config.toml
encoder_arch = "vit"
model = "masked image model"
dataset = "regions of photos with short descriptions (Visual Genome)"
train_examples = 101725
image_size = 48
crop_scale_min = 0.5
horizontal_flip = true
translate = 0.12
method = "mae"
mask_ratio = 0.6
loss = "mse"
encoder_norm = "rmsnorm"
encoder_norm_position = "pre"
encoder_activation = "gelu"
encoder_mlp_ratio = 4
encoder_head_dim = 32
encoder_fused_qkv = true
encoder_bias = "all"
encoder_qk_norm = true
encoder_parallel_block = false
encoder_inner_norm = false
encoder_moe = "expert_choice"
encoder_drop_path = 0.05
encoder_num_experts = 16
encoder_moe_every = 2
encoder_expert_mlp_ratio = 0.5
encoder_experts_per_token = 1
encoder_shared_expert = false
encoder_patch_size = [6, 6]
encoder_layers = 12
encoder_width = 128
encoder_positions = "learned"
decoder_width = 128
norm_pix_loss = true
decoder_layers = 2
residual_init = "scaled_by_depth"
optimizer = "muon"
muon_scale = "match_rms_adamw"
lr = 0.0048
momentum = 0.95
nesterov = true
orthogonalizer = "newton_schulz_5"
adamw_lr_other_params = 0.0014
steps = 6700
batch_size = 384
epochs = 25.3
lr_schedule = "wsd_sqrt"
decay_fraction = 0.4
final_lr_fraction = 0
warmup_steps = 670
weight_decay = 0.0
adamw_weight_decay_other_params = 0
Rows from block 5 of the encoder of a small masked image model, named by matrix and row number. Rows with one number within an expert belong to one neuron, the router's apart. Each number is 500 + 50 x the weight over its row's rms, rounded and kept within 0 to 999. All counts start at 0. Numbers have three digits each.
Before each expert's rows are labels from the 100 images, of 14848, where the router gives the expert most weight on average: "colour at peak" is the nearest of a few named colours to the mean colour under the peak; "peak at" is the part of the image that holds the peak. Only what is clearly more common there than usual is listed. The data: regions of photos with short descriptions (Visual Genome). In brackets: how many of the 100.
# router: router (encoder.blocks.5.mlp.router.weight, 16x128, trained with AdamW), inputs 0-63
# up: expert up (encoder.blocks.5.mlp.up, 16x64x128), inputs 0-63
# down: expert down (encoder.blocks.5.mlp.down, 16x128x64, transposed), outputs 0-63

# expert 13
colour at peak: pink (36); orange (27)
peak at: bottom right (33)
router.13:543526418521445421572491485545487470514565528483517453525528555563524484465439420483533572466511446558542493529556516426445465512561516388600459486566499484512494544600562495558488547530496410
up.8:466398452496566491475478506533524486561521467589435467647520516446538620550501605539541511416488551590479465597550444400532400517453570452517505527421538489417443477529541555449569494500453442
down.8:486495501496519561534533489518455460450476494601466558424577374422545537501511546556446568483547547501470603461521501422471529523421426610504504564447505598533505499487502483548586457505406488
up.9:624574371436491465496539456502539395623514478475523515559537598448480438535512525521538514367599529432462528493512463506588511484500505517505564444459449537530612452571482502499452451480464489
down.9:601514426499390472490477458482512442531452546468453511498584592552485456585490546500510478456478569493493483527549494586504513504465455544461490669453465414585521499434460593528509437480466543
up.10:529534535522547456527474560523527492525393474524465526495477456452520439453486615463466414458455400428505395440523441517485466458519507480541538436514483417487478522453431516487557590505384514
down.10:399464445502477456582656574548574434554472506516433561480443485586473596486479519460543462514496532552546422457510463520521534485457469464544541536418450483526510427457446487472465499521456518
up.11:549562560580531508449471574413502530354457455484467473449447525565422488547506466513510511515478462481566557513406530617517557519520593543587447536534499562553463530439474479517497495479517549
down.11:409509473531580518461508498558504604587435526351567467465505530636466461492431523481452416581466475484565576525415490516518538469427503561483525503479542469512448471543550481465530481529628457
up.12:544456528494488464471463466441505456479477540488395487482540556480486446479548475532415486439457580516429557487496445414514527630522529503429482503483475474518478540507499382516448409528575483
down.12:580564509563463488493582459423508478506538539530464449503524586489507499542496553577534483478514581517487451465583600467554620576550577462488493483517510487479520488535531441492488472500551531
up.13:550417500397536475453460500492529463511542415563384466416563468464491502426525425537514544401475530435447395522468483521449518524450489500525478429484531541461436562514516532474499521552362463
down.13:429493522490543436480453582480448499564531435415459474500523462535554554509451473465490536474556460539440496578516577554516571469514481507463509479476635558425535472466637430463581548560359422
up.14:457511532436465482399469517481529462566462452501443424504486580577528512529451483523496395520446534488497413433525403534487473545511550485439547399524476399509491531554592454492484550574588471
down.14:509538528422538479424515473567557557581397471503473555446574581504477543460409547512600457557478514352574510431500410478500477466456472506470561463484516468487455509603513527461367578510500538
up.15:538458552482521481602486368431499487548461476653525478387493514586499471560416538466492516497522482527492471443377491408483458579488462459533577443512553384471488537469563611470506469544568520
down.15:514525496527548432365498458444495513560508531486530566542441559488473518523511481529482477532484512509420492452512440423503454489580438469448542469503488544511576550448492597550573533561521383
up.16:514491523566528448486538528534510452531513578585553429522430458540455631361578477512439510431459458473508535459544546565603524421523447456502507440499509453530453506521406606411454423552513489
down.16:479482505494456417512470526599410498399548497549544465523535384523535473472542532495525419489571629595456533486567631514462533431532486504516405542546637599480564493408491610464447513515423504
up.17:491508528440606518558489585488540539681479471508456448546561461535488587473445505469491534536492491588505492420502496476447480442452474551595450497600489459454334505468600566486539583563497512
down.17:515551449474525516468508533507441434488488435497487527454600511497522512558337454445540535541481495504379562473534479446505407490437481542510453514586522558409525493544547552481538586495523373
up.18:489431459481502595504490477515455504478462561435584443545480502587560516487522498432537458603518445597533490515472556475454475492546423474383539545415455569488509431490388473399546512505486480
down.18:468498486471487469491463476517469520406489557544487454419557417483603480423588513479508482548598403471474468493438518458553479628518492575449532543464442441438521546423497484494590481507569491
up.19:490475384439519515517483464437613486506549404449534451477535486545406525487524511465511474579479563594548503541496560504432558551504534501543490495489469443497510500417514450516422370447484527
down.19:561535567531487455525457539486500456483450535487528491511596533465603478482551438457545541490574401555508505515574571508516464436483537537530391438477541465507503569452443418525498555518441580
up.20:442477435529496505504495463449585480511436518540414541564534523484427526531473482467345463508417518506472487490441517486550527555423592579467544495516517435501499463506525531512489501501546475
down.20:414431552630441410380498405422524488503540493485564500530341505504423459496495509492508532540496441507467415503490465482600574497537544465433486471488496520445490471470559526557567539466530528
up.21:413450449493405517467375564500453533561574490549565459425439491601465446472585436470521413537500523488478396452483505526466528468568512537508537518425548506450580474529486457487595480467574547
down.21:490587488539490390530417496441459454500517485422532487460463445506524535433486513496563543490508485534526492462607526537446496392547497499432491489489492429519434549465566501586517499528524445
up.22:488458508517522541515503547484576469522463509419511511560483526531512437552392550494571446556420566541534530444517442523463437586553489529477483584440512497516586475487491481523504475395470518
down.22:486430465486662537429507444438427503529531456486514519521429493450456493462477476491468530495502426525482513559543509530462507556485450561465538523490478424521499526477357503450482444485444496
up.23:604476570516485465578493440544446461508534517476440415475548540514419467441519495565561520423465571472454440494433533436446522502509467482553593545585457518554482498454487485586532405527486563
down.23:498498517517513454549495494491428512414519529501512489486527569459513386555430460578439441522450510446496466433496436506576436484529453448509506551528436534523459433424518436423551461502351430
up.24:535445473506514556505498475556466547446515527547658413578504516426505514463499489533400508574394435478531547462462425429529500516458505523466487536465507513463440528457551563541544592454522526
down.24:386508504445506461509497503460537493438601445593513493544427490521564545531487509447552436519502406494468555462523550529509440492506504510549377502560435574486404487577512545545525542467483444
up.25:591441422493609551534481378494461538502439469504478481519528547501441483512517415477465480527497535416439616486488520530482613408492393475454495489530477609485462505563536530535412399523484528
down.25:558419491520454558519555430513390562520390541445536424538484458576528474451602423481509546533527428554547424511554439485504602458509576557486532425504611564517568455425525471556515502528485481
up.26:504478470521420484492461555525450424549489541571448409552412451579531516417608431518391476503492467473576497454480588496469446494524575439535457486516464479461538472498518641376456461565494548
down.26:491472434509443430427523570558494369493537607588460426533498488527575474521519496558494474513525489474415564425546561497485494470488505531514483518545507499452483490528582639419480396523440494
up.27:487478491552510519492476449482538485358445492510505500524491389494466499509477593491541487518520515602447414437540471592585443415483514436413578575471556510489540493498395463602560482492549440
down.27:447469413539474614455566471486580576408507484575505405394478551565514526485556511536477470518551512510531442448533500531527493563528510569530438547490514441393576524448429485482581434448448574
up.28:509498464482467469565546631509506540573402450463409449456626501561500465486470462494565458497463581434469397512457475572455507440449511530573451474547569523544479479527398497420419579471450545
down.28:424439497589529484499541508492389536533507455543537496482438526410503520542573491528579550495381437442489481630519432490485522426498486474528532447550571507615465477504554470439492492548491469
up.29:484444523413515540493536452478531554583516543434550481514519470486560442523500522566519485557448587387442516461442405520435484466552547412419542506482462507480554478479463513428527571523522465
down.29:423525521542498540498458540522534485462390545579495501491445496476541507451528503445508454532441473384511441444432379522506418544400561439524522473478486478433498545514521469557537552395514513
up.30:520486523427349462477474496417510485506478481389469562506575481456529454423515380461498550472491537406477472401427455501517468493441566506474481550532469518527472527619490595498378486478410505
down.30:453511524499551526498438511401528493557521525519464480496526464475442513578493438492548575566489511477411409619437583546412485580430572529503486474531556438572474418581498484525543549577465449
up.31:525457550572456471510556554438498545541546516534515418448429541521504608535575551542440434513565554582430481536559448502477463471486452509486486628489472453462475446487552484473471552422451546
down.31:499400497578492481575579465488483420478463465541545446515452525423443560494467473503500535506560471518487534505513437493443444454469443431517552594507477549426466467488567439622558510440527496
up.32:483510539395473502534398504512587555462473504515434537482506430542459634436497500437512481511452501425471412523415550455529533446470590469607503427500490456462486467472527486421503604450479522
down.32:482474472439475535511509498576473546507521460515544525468419376465509464457544475545528572507518573454414530550450457514496550327527506452536530431581457483505430539483561486447555489495398499
up.33:555604566536552542568550531506522581534591516534558619498486452486528508478487420488442479500446427493544397652477562599487518462464575525515494432519447456530500546452470547549553538559492445
down.33:547504505591522527509542469533483538522538506362448483482606423460476402575521455505458523496504477453480418603465555545536572517482471441504461490545555520499575544479527550539533510550501490
up.34:407450394504533537502493516455543528509510430486507497497490533606495584530492549502540499565519457545536427524554522464503532507487585551464515500509595543450506563538459446444544635610571515
down.34:434536435467445461456486438456638598569537376513447416474491494482600512504467419506611524520485583476449447493522498466463508524464588458504495474462439548516507522584470466469490488520543485
up.35:502605431464487482549517445487476496462507487466538545518525557544485545472488540591496470467560468575487415444443533428463555453479384515530529566505526493499522598461468492486346509475452568
down.35:570555445511553503541508489506506514458487554473528573463521502395468585558522480378506386487490521536568545514534470523515512507526542573519541437504494597492568452537503442473488387560483507
up.36:410479546526529426538494433562509572465521487581519463418486442438438476508488471473506451458518518534493541485487427605517525425462504484444443550463547508497564502445452580477607420517531563
down.36:565457495590524433512474408416475508584545491472528429492476537527535471470547510574430502368473522483520484507563547397457513491544548401417392506473537491547606501517520483477452447492530555
up.37:590405590505500506512516558500494563540474509460451559553417458541476551337487527487503533490514524494461464512581498496486454486494576492540600394492469497498546507489471476545476443568504507
down.37:462524434589511532429455457556442474475496479453505434420357463462493470463623529517434522530574477471425476551517448511488510424496511473512545490583532622516572390600583521476471553419492534

# expert 1
colour at peak: brown (68)
peak at: top left (33)
router.1:513517582588513500568435405463550436453494591590499423576459513494464419490542517428537546452582468553474524532535583554572550445434507489503536595475494527510531497516557577520525578495507555
up.8:581437565531546497570529513528475563523529499496463501522495561498551507507409557530540525505489541562503470429586503503494500552417474556529519549495537464507514535562559519448393467493528576
down.8:498612451463477482487507511581520484535486466429392425486557478470483478454463541459599501532519583552545561545584491421528516541502580505498574504557500579499452510542511426430494523475419540
up.9:513520556577564489553497492475536574532499534502554494496518594452520549531489367527442472543559476618572485453420553525541458473476497547476424528404444496545495539535425518504473519446492559
down.9:494540447525583475491536529533618506474444558480556526480502594380505480585426470492490505481503418527383514548520557541401480569552443471493499557512519454488404582561500462548499531476508505
up.10:515466556529485547508430433511457514484476515424463508497524480517477543430405418481481443513507504648495484531412458452532568449603573506454532517559580454545561564541410412394550534458556566
down.10:578477540535509429478439518506444544458604415415460613518508468492489490472465545472485600513480546502514526628483482469489511487606404538545413512489470433503482534504543438567426465450516538
up.11:518436449538459514518449587427457457603491469561546591543496572531554523479503517523471499505520421391565519559504576549461461528474522568538438453486461446501535404557477474461536477440464427
down.11:484519526581523434509534427475507452511506478558515555557444566504542451468491595520442530534522493465512476483542495495531473545452595528489491445594491521489566493505388506404577459457544494
up.12:526506582477515481511496470565510441474305461503419455599497479408527480529418485429555452535540505601563462531474466497490472445523496487521414525499515462496467456494402504430520475459483455
down.12:441517546475465471475465523486515454553587431554556501510506530513570521478490480456441468535621503451509505631463501465538488438447383569488359539513578514442425553595522557459460532430544433
up.13:436468584530474592542550469471475496427520470510558497605471505542514457512539502451631503505622578580491499572472485531528531453462580478463490553450520457493455563488500514545494504562597349
down.13:520542610505486533440488548494540462549518554532516433501460532526515546488500457414512419545439503513528512478477559449483518490414547573617522447524492540439478602531523480426479453487503414
up.14:518453506477375520659546481495423525484511468468503428507457468561530520528492507500633442470516456420464526461443484484482469502580564482489460464496527464465509472451473411466538504569474511
down.14:490453480547551523534572484511463510550474469510558636487520532499528476557557531474528546505450443598465594504471404557431517431519569500578426462475457486502497407447528529448620631515492499
up.15:529402508478444456480418532468457544522431514531498455504442536538486487509454477479486453517527486505588430439475600426491504436516480478534504460577532446430514442551588371444562481455479455
down.15:470483386547429444455547537529434506489563431482549488469544621430564517571519512605491518541549517533469508533531452526516490437530477528471421404459564497558569467626491490447589528415470476
up.16:512493475458430482486421506465555532517506450429488534523448587468475448515579503527508583550392452541465499431507472498475535568493535424563553534519550559536494447569521537507390542539559619
down.16:405479552571591521611467533474527533476554498494475446516564505400428527515522556467479400465470496514563534449450498501478578571523600489502559536510502561466526502499514522587471534497484476
up.17:480540468499480476507545514481508487418555430471509522510526442475536445492538504602438475407491539422570537477528480479573426436508590480526585546526476500454602493564451511518457397468470445
down.17:588527423544510585466533563590525506533383483514504426532474535464475532609483479435552424502532511456443409426459457527492535593524534453533472509447524527416460440544528415478495540568415492
up.18:489479389528452563515579466483436446464566580469477400446453501456462515424498501537490448483461675440522546530574518494433538579472523369476520541558554543465502603488485505464554519533371505
down.18:588535483527550533355445444376530465563491544473541533499548446522413475498541531561530567453484496504506540473423484544469469562521459542452549426491414571502439529510514495567525464448442552
up.19:563568509529426474508534503452523502464461452494457549454482508496468508485520547490420497379523567516419434411455427484497429456509504469578480450518531485500434534467531505561577458527541586
down.19:459434494447571456440469634499519450511561528483411477514495548469472467524562436524527560480531499479502439485482559470501496521421439399550491519388469418482422485528488589499432510545416483
up.20:581545435556363510528500500438430522530439513612528560577465479498419514465549447542489454531416491505560452459498480503343493436461538522544511451449524483467463575569475494488526566436422483
down.20:527484535489546557419491470482521517409504531562596529439409458529468532521593502480503505532540463416487432489450426500545445605632484546458462534517507564485601528525480615487504460467537515
up.21:489517403510490450469499506401506478517432528496560505544548525530510524587541587525472495444555554538609507443463507594520498538542477519464469493457557507460560437437500520629416571609541553
down.21:499504536552499501484412568466529546446465429471443549478551455496468447524464416558454505482451428421538475469597467478477428599449508479479582488458427527475581503511537416530500475543483571
up.22:537485461494580503441554469523604531529512461467488492543471501426491490492493468523438525366514533484529389421518430527524492466458414475459490488483490380495529544510497532538434527478496598
down.22:424550457512531450504392536563433484521600476473457541457571481467539439506428529540586445515509486502469499522505455523513497567573479428426455483458591594530579535525501323476501542510421553
up.23:521580476440535481555506569478567553505512532448502527488538479499542497392455575557499472485381542465458584488441539535477546426496435487468470511459398487535492551459426421456430462480522552
down.23:461481448501577546528441509434498494435431559398525537440454507538524572457501458583502543497429496581516539486536485524461534518564477467559473511496595603514440563468565462438526531503520538
up.24:394529548494525562511566499534405546465574547451491560561459498408467602507443470394497592586475417436547559565514479577524539461503473567569488424507526470472505449459461571456579579478482503
down.24:587479481555491493502499460466397504403532547436506527558445517488572507486551505566400460405477450446536454487492488502376531541508471520536536469457461586588544607532545559443477451604534490
up.25:628440424488524465481489548425508466544481603584471486476456500582525556501497419505487501470555545459586503401577503431476461604447495542517593536493563502516458456485507518517575460552503508
down.25:458450473484546502513394518523483531551466446400484466538579451462523497493558551433525480556526492641562544574498498516511508518441576523413463539509541586527519483511452549511526495439644436
up.26:503510375487562487572472489627486490498469534472494429503507442445574454497555529536403516480424468397495496548554484582558495460454524480430469390404521598451519508527521557512392569517473483
down.26:537471557475545434503432629511456458558426499540566562490486451503434430584447468530531393457552481487569517443467509488546580552603537537537518534482575566500530447426550494506520492445531487
up.27:502483551389456443453427433556438536421421494518450439493539482542538506498554502573532526412487601440470455465399513517486474491483525513463472485543543509590582492473515546507576484550487459
down.27:580566404418497518549561577513547590489446476488486542454560492523493440501551438448441494495595476467539480466487465565532560509483597525415582444477556526512569508478508550554456421514361557
up.28:487466435483503492462472508443421536574433546448505592516552522514492435546433609402478532515553438535504596489444477451625406509554413448509525461545524489429472522526471478529568605466479587
down.28:476552518487448466467489538399525460586492503483461454568548532480472492533427518539425507604480475394479568524523433462542490572552542494458467485517506506470543483483599466521539495495514520
up.29:501516488506505484607412485597496491551523522563518409461550497518466442533469536511448519526427550486520398509506427492480467548505512542433488463568447486559473442584432436471514546420584566
down.29:454445573410535437423534565499473395497561551447415482455554539525504475524570622435486410528470501523483492528517580523508521458463487462510458432539536434568467578522511536537490497500488494
up.30:471546509494499499553541492534544501492423367544552458432452516527439525577401523513442523443529512451450430468430473375498576441535585526540597440533452486412512500544476477509498498512501601
down.30:473369575507559488509454412462416500495507478530559530516573565475503477473531564506408578391439498473467478459434469537440564495499496463540531513485415531512555470429580507530448490525516513
up.31:475603547542568553504470480579548451488423604455534521564561513486437484524604569505510609477503592543560577420418523504587493517539527520522400517499512474455462526553443566478494511519494461
down.31:527449445494465488553438478590499543416447422535529471587521483550482435524550574422487616603564436459469502407434507547567437562392510498493513489508566453546544586462397578436430398453513513
up.32:533551544549508580511527483481542452561483550518513487625550505555514477498521491389513564507458511542566572498455516573543492487485637485495509501555492553530417515561481452613426570574514498
down.32:504517573455484544484537416481537493560466535458538504502439571529495540436442514501497495491479573506536576442532626522499573577567462465524434437488545482453426439490486422462416526540483414
up.33:488554601500537535541401515548527438489561448477481448566592509430554587490504499449451479567455475563487444546554422493437543494520530555567590566547506455555445516444535499420493600522532438
down.33:464509552522487475553547439450589540448505528465531552483538475456553550398445494487431495533516485439446388533434524446482502446593483464505521448491518404603453547578471527522493406430529370
up.34:575416544610535523509485422505533431519499472582543585504551533505505494436499490475402470541513391537542480459549493520505557516481545482450514464510519481427543520466533500524553615560413459
down.34:524431561505464406454433575517537596475540464462463587591467529538432445424558580495476526539485455575490546467556460476539450465477570544437547524503409537488533514589553486595521492488546443
up.35:500468487477540529473547445449485527524558520539460492530561469559582455531467474461584467492431517536484475527475469418488485461500483450426569523501444404511491471545515420604490458572549496
down.35:533408508443508426463555543481397542516424396446485495547511456505513498455462439473537545607501462473512494442478461530567537460643476473523521476564493500416431531487548450462442458430486548
up.36:489467494497536563560465559546441448583404497602470475505514515660496544474595463570453592474542476637490571513539512492432537569498569555554482531536507486509450469463537547468402572518577577
down.36:461451460482463519540502562528566537560522553573529559561428563493490574508609466478530511380594523496410465459507492505442477527459514520523604547508443560563491529591542546552492478503442462
up.37:583509567573546587544563571466504424463501596554524486460555569485514432498510542504533486470495484501494595501481529549552535500439560555445523605471453481526491506464446519563556434448469532
down.37:442543477422356432424433473498555392424457478500537481499447594460552460550501368565473569433486539527460462431488500463593451472530475545483524437488484543516475467488483390489479447513507453

# expert 3
colour at peak: blue (38); cyan (38)
peak at: top left (34)
router.3:460517408491464599522565581503571570447527395501463540584518473500547505496484537493451495507532492529518545580462475460502526475438442552580496537415473543450421513583495548485529470520550530
up.8:560554576600582436439466380538510534457476490463529458416536514506463459551544552453536586478547403509574532576516469511466565434542412580570432534525566506535498576519441468480466451552521482
down.8:478511489437427552506477557603536554451563482471550556507441566488474555526468454405439482479531550451492516497415535543527558409442534506479554441510559511494516460568513495368448469529457570
up.9:473422576563541458578497488482438438488508545524519540511478531518452479480472529500547527441508503471490572583562507417529418432491531562480444552505456531549564533511467418470534480374520459
down.9:493285538433534562459573533493490486422549499517561476389522581510504524490568452465470510489545517430512512556443472488483534563434463505499535495558490487443500485497537531561497472438509588
up.10:461509463542495448480497516410512499376491502500490592507466504487559484441489511517582571488440500503447517420510411597421479518414369510586541511564526498571497508477510505531451514438399499
down.10:591436570504400475528503500457418473449537565507524531455500542541459497480525494450506554422448497547514523512471516585483477571472486543495412551566482525548504459521460492530541472479559559
up.11:529579491507517410488407575470472403489491549558518395571471438452534471402532500502466557510479536571481482400480519552507351559488449591442477537435496523469445488561537444478414498492555504
down.11:472482619521558470475478473486488519467555416462531500481551488533525447481400480406450490518477573491450634528454572594502513485455563617519500517595550480458471520554576455427512531467521496
up.12:464541485480563538465492477528530485550439495479590528552496506471560503518550591549439460507557563585495549502528534430653525453475501464434474494560598507431479501532441555514518585531472506
down.12:514518503401442551439542429461514443474433541499534426439469442425637484523519500450473566470516526515430583470451546467511419468505429489554472453628482530457527485480451466548526530474622537
up.13:558526448446490528492428490547481456389452439518466535576530536459459553471553583603532517507452498557503663465454488499565564513522383502513475522532580575434506602528465443517428565524433617
down.13:563489617496365471541506464463510497471540554533526435544474520454451530520449510507487397558473575485522407458481598486532584455544563494490532467468497502491477556482473487444502547475546525
up.14:495481496502475461504490511530479528487573534505524471549494591559544390592524473544524430423506481548583611412432376528581616513576596480472471484491523559562536430488521505564508473524566589
down.14:467517496518520421583473462450515510485457563526552484598459400508534560516523542484488436506459542504464458502496560387481492587505551484513662439490557513325472482481538519444543449443433457
up.15:599519470458466575526572495489589525554495505478534533547559512547607484428513434463586492426456548446405488498461512477508500540509527465529557498572515579513485478481600518551439521513484469
down.15:438576434517457590495523540508468557545548558547510513483584499444540388560451460412548446409561493506495524520481543509569491501525501522525490481544515496511440550481517508544474471415463443
up.16:480424541498442539418506562518417510526544505512478483528422560609393437531550467457468409480553439459527463532387559461506477493584575476508469489473559481442490472545388500412512478498511575
down.16:552567504486535457540539505447490471479491516570488507471446436450498419414465443496566456482526472592445464373522621542488412464497463443432480487528536419464468485491524521440446562496475410
up.17:560500528432448521488536500484603544583511535484512539465564522594474548495503479468448541528485523413555566501496467449454532533494500531532527546512528584475481399534474464444500448614519504
down.17:438567589545508555525538476516430533486469468577601520579460528409444513469600493500482505482473413454508523574472480470519532564538422513532567450518562505494508424510489552452440546508400436
up.18:467367525400458578399529511467369537476499541498488628514465458501496550493507505476529535506491490458500458566514551483538449514480571517534495424494540473530535511548467547438464531495454506
down.18:403512499429570486428477509512555533535386594450420447461473460446624562590551567558517535493479419556526466532511471531420525458488532507518486521525541489426534449490544441458534495534457412
up.19:469530533599519544534524505479429481507486461498492583525591463423534431510538552409410510491537479518475613519469422530445476414510483508453435513495510554431556469363460458466457497414553576
down.19:482403466447581594556467608464542488520461412513453479479459442471485569474502466521479503518493566519456546518535490469508509564402565565524556495429432498533569485476467612552525459530417491
up.20:519510499471528504513459480511503559570472498506513544505471490417564550510435575404500566551381506512544506613383487530455447510610556489500419470423462457490578490503489469565546447437530630
down.20:529439459431527491489414482487478418410465502462457579528385505542457488444538481564526527533516456432583557438536470537607486477515526475437492515523485474478475516570559520521515432462390484
up.21:556496458484518507462435477520431363494519479533477480457532408471557563522602438448507618598523430464496444454505390545517416410476488516479567450503538601482478449510483457509441492590579530
down.21:459524496477577515561542519550493576560512461571447572618425515491450587500535506504468427427470542376446452540474515464528519509537498483589559547502620503393454399544596512501473543459415485
up.22:496458544603616561457485525473576518482531438589520393475439491548503473534522550503475533481497474605480492470516531449492445520556405552579535419447526463453495495531487554489466472487583613
down.22:551523453550491414493537564493533544649589529615499563456497453551532483453487505522458484492505505490452506568498422485561396547485571548454477529559499508456424548529512493414493387506453525
up.23:472451466530581456463542477534525483445522490545447560543476483492496521468241449519542576458593481501507559526500557491486515516484446401496504492506397474508477492576463501475527476463428394
down.23:553626494508483470434506496484541423529514377485492486439432543540533424522539419472455516529511499498504502504499483581595595521536441512518451630468494505453555432484479518481506526415520453
up.24:506450410503400460525496430466468455563431441533473489550539605534535486504505497519528487497544515522536444478519515495573363465519559506434482548479399517450513446543506505511524557435565465
down.24:473447493420563538485515430534590435528478485539529522557372543450501537521507533522459443488510453528525507606483508481451528617576441579401485551559513549399559445542418460439502534487505553
up.25:527547443445549513561463419519438527525513475469519573493573479435492459482482517555508520375482519566568565581569572438550548463557537465477526497542500568502573457415538449658528498477552464
down.25:509570459481503540531456496500571605541530402548518511486494569510416521620491465459510422541516482525533526525549450612403511413430461535490538539481402493526451487450481533452556515537522512
up.26:446485470401471403490523518538415540600486550542452501499494519560512526467511360517570472512462545484575508544504565483475487477547532598550514475504507615519490428510519538452466546501564459
down.26:477577554536522511498475495541472507491400462501545519389422492517423571523391568534480410433552467553575491553563521427546471484480463540498486456441458496588429487465486521573632547495535531
up.27:533480494503435514498453501546479499507518495428532476458518461420547512462500399518516504510611511579576472513550480479463460440503473495525542607456510507566501506512496589489551503525531512
down.27:501519442534379440490445476506392520486467552508481456471568493498526540555526426518536488540555437493521453511536579518480437402503552530472426525484507429487491559575589533484521427452474428
up.28:531576574488506560501507429484589467503537516557502524578525481397494444501582574527448546442566563459462537424354546396563482521518442554536578503516475510495462563571440446502437439416535509
down.28:488460489523604457477441420492441457500472447483509408528445548458466433460549521526481573534447456630421545471519529461520430580562456464454493550505426518487517609516528493616485479360452520
up.29:586518520485538479578448480476443577490509478480525532465458510344473486429497513391427580506576486477480514581523559506484520516499508469498481481542450509466490531416472526527603459502522520
down.29:560356479481496486556471600538410577636428495569574481573466581496492538478505612550448445542531547450534528592592497474489568516489536473469477437430475405550513611543437468408548475475508536
up.30:521521635489442521402437539603493500509555478446494574509410528505560424515499463568529437594471545445504524563425574522426582529565515481481465444529538428512475520491528461468486578553418497
down.30:420484366500514529504556539421489488486446457468450477582489428467487458602442499567430434550515615491539547438467542496487482536524545484471501465481481413530537457486471512559474501536396448
up.31:473493571503532478581481515501580445465410432495540441454465507488520468386515451525518454491522479519470479478458410484471578485573547507523473548467539541404465478565459540539494531471519503
down.31:488536427407441574487525466441394505549492456551604526495475607516434516384487528429497485472510530543478483521479507495591427397492472518484546423502386549532460593541503535498488484470497468
up.32:540400564538463414524520465384444541420416466435460499458532439530498468481488526452551611546649478514483462472517512516560507590508567555584501402536508464517545519537468609525507493584482480
down.32:450582439506569525469513480555556470543456523493476536394402494528479498500507544416536553485483429525520424463517404527458500509490512405558497522556521510531513576556522489448568461480455541
up.33:467449563565501512492588476454451597511497427491557454471462474473441582433567517472484504423470469577435543557512502464496518428435557573527454524495502373550419506498481433422476427471462549
down.33:574566512488521507486451448564442406506527516557468440508585533512518446405547522464545589437437540462528429544522471557503557518475537532444456575484436540515501557536514525439449406579559522
up.34:565423589558460514530540481384545551528521543507451541566470561475471530521449550487560464474504484488453477466507521441502535583472537503493578560519533435494405489446552528594465437604444562
down.34:540431492552537394535560441558422442464569440530467508414543449442542558466528518518555508481546473495432420527548440384528575551542511535605469516494520615476496445487534477557535524463457570
up.35:550509526505424497426538593428516443404469490473472558535503513474454469427480547499502521485481494578634481456491426459611584499385512518540494484502495486554464472603501398554457410491475599
down.35:517489531446477454561407526509591577464558460521478419497440606440544524540441519489518474506470499465498565510492512601542550508552548509425397500555578516470510488523588395470494537480434539
up.36:448485512561569552529513519604501569423563472554470534553532451478456562548561563505536480429517452486618580551427554507493514477553476533476525545536546585542520470429517477490462482456615509
down.36:539509469501492452544480562467438480572549452533526406495450537493515455572508539488488483530545530509460429586495615436522460500491484528542576462459416491538476453491553507500499456459636508
up.37:521461462475546488425536442514519520429500441536592477494435494428562556541447600575490554536563562473517504524470587464527545479559485501456476450475489546523515598559540549553568560509514481
down.37:510529499473454447513446466528494502487528550458455440472465544531489525512433494529463473554423521515457436475629488502457593475504471453468477586506433427507414497507505444529478501528419551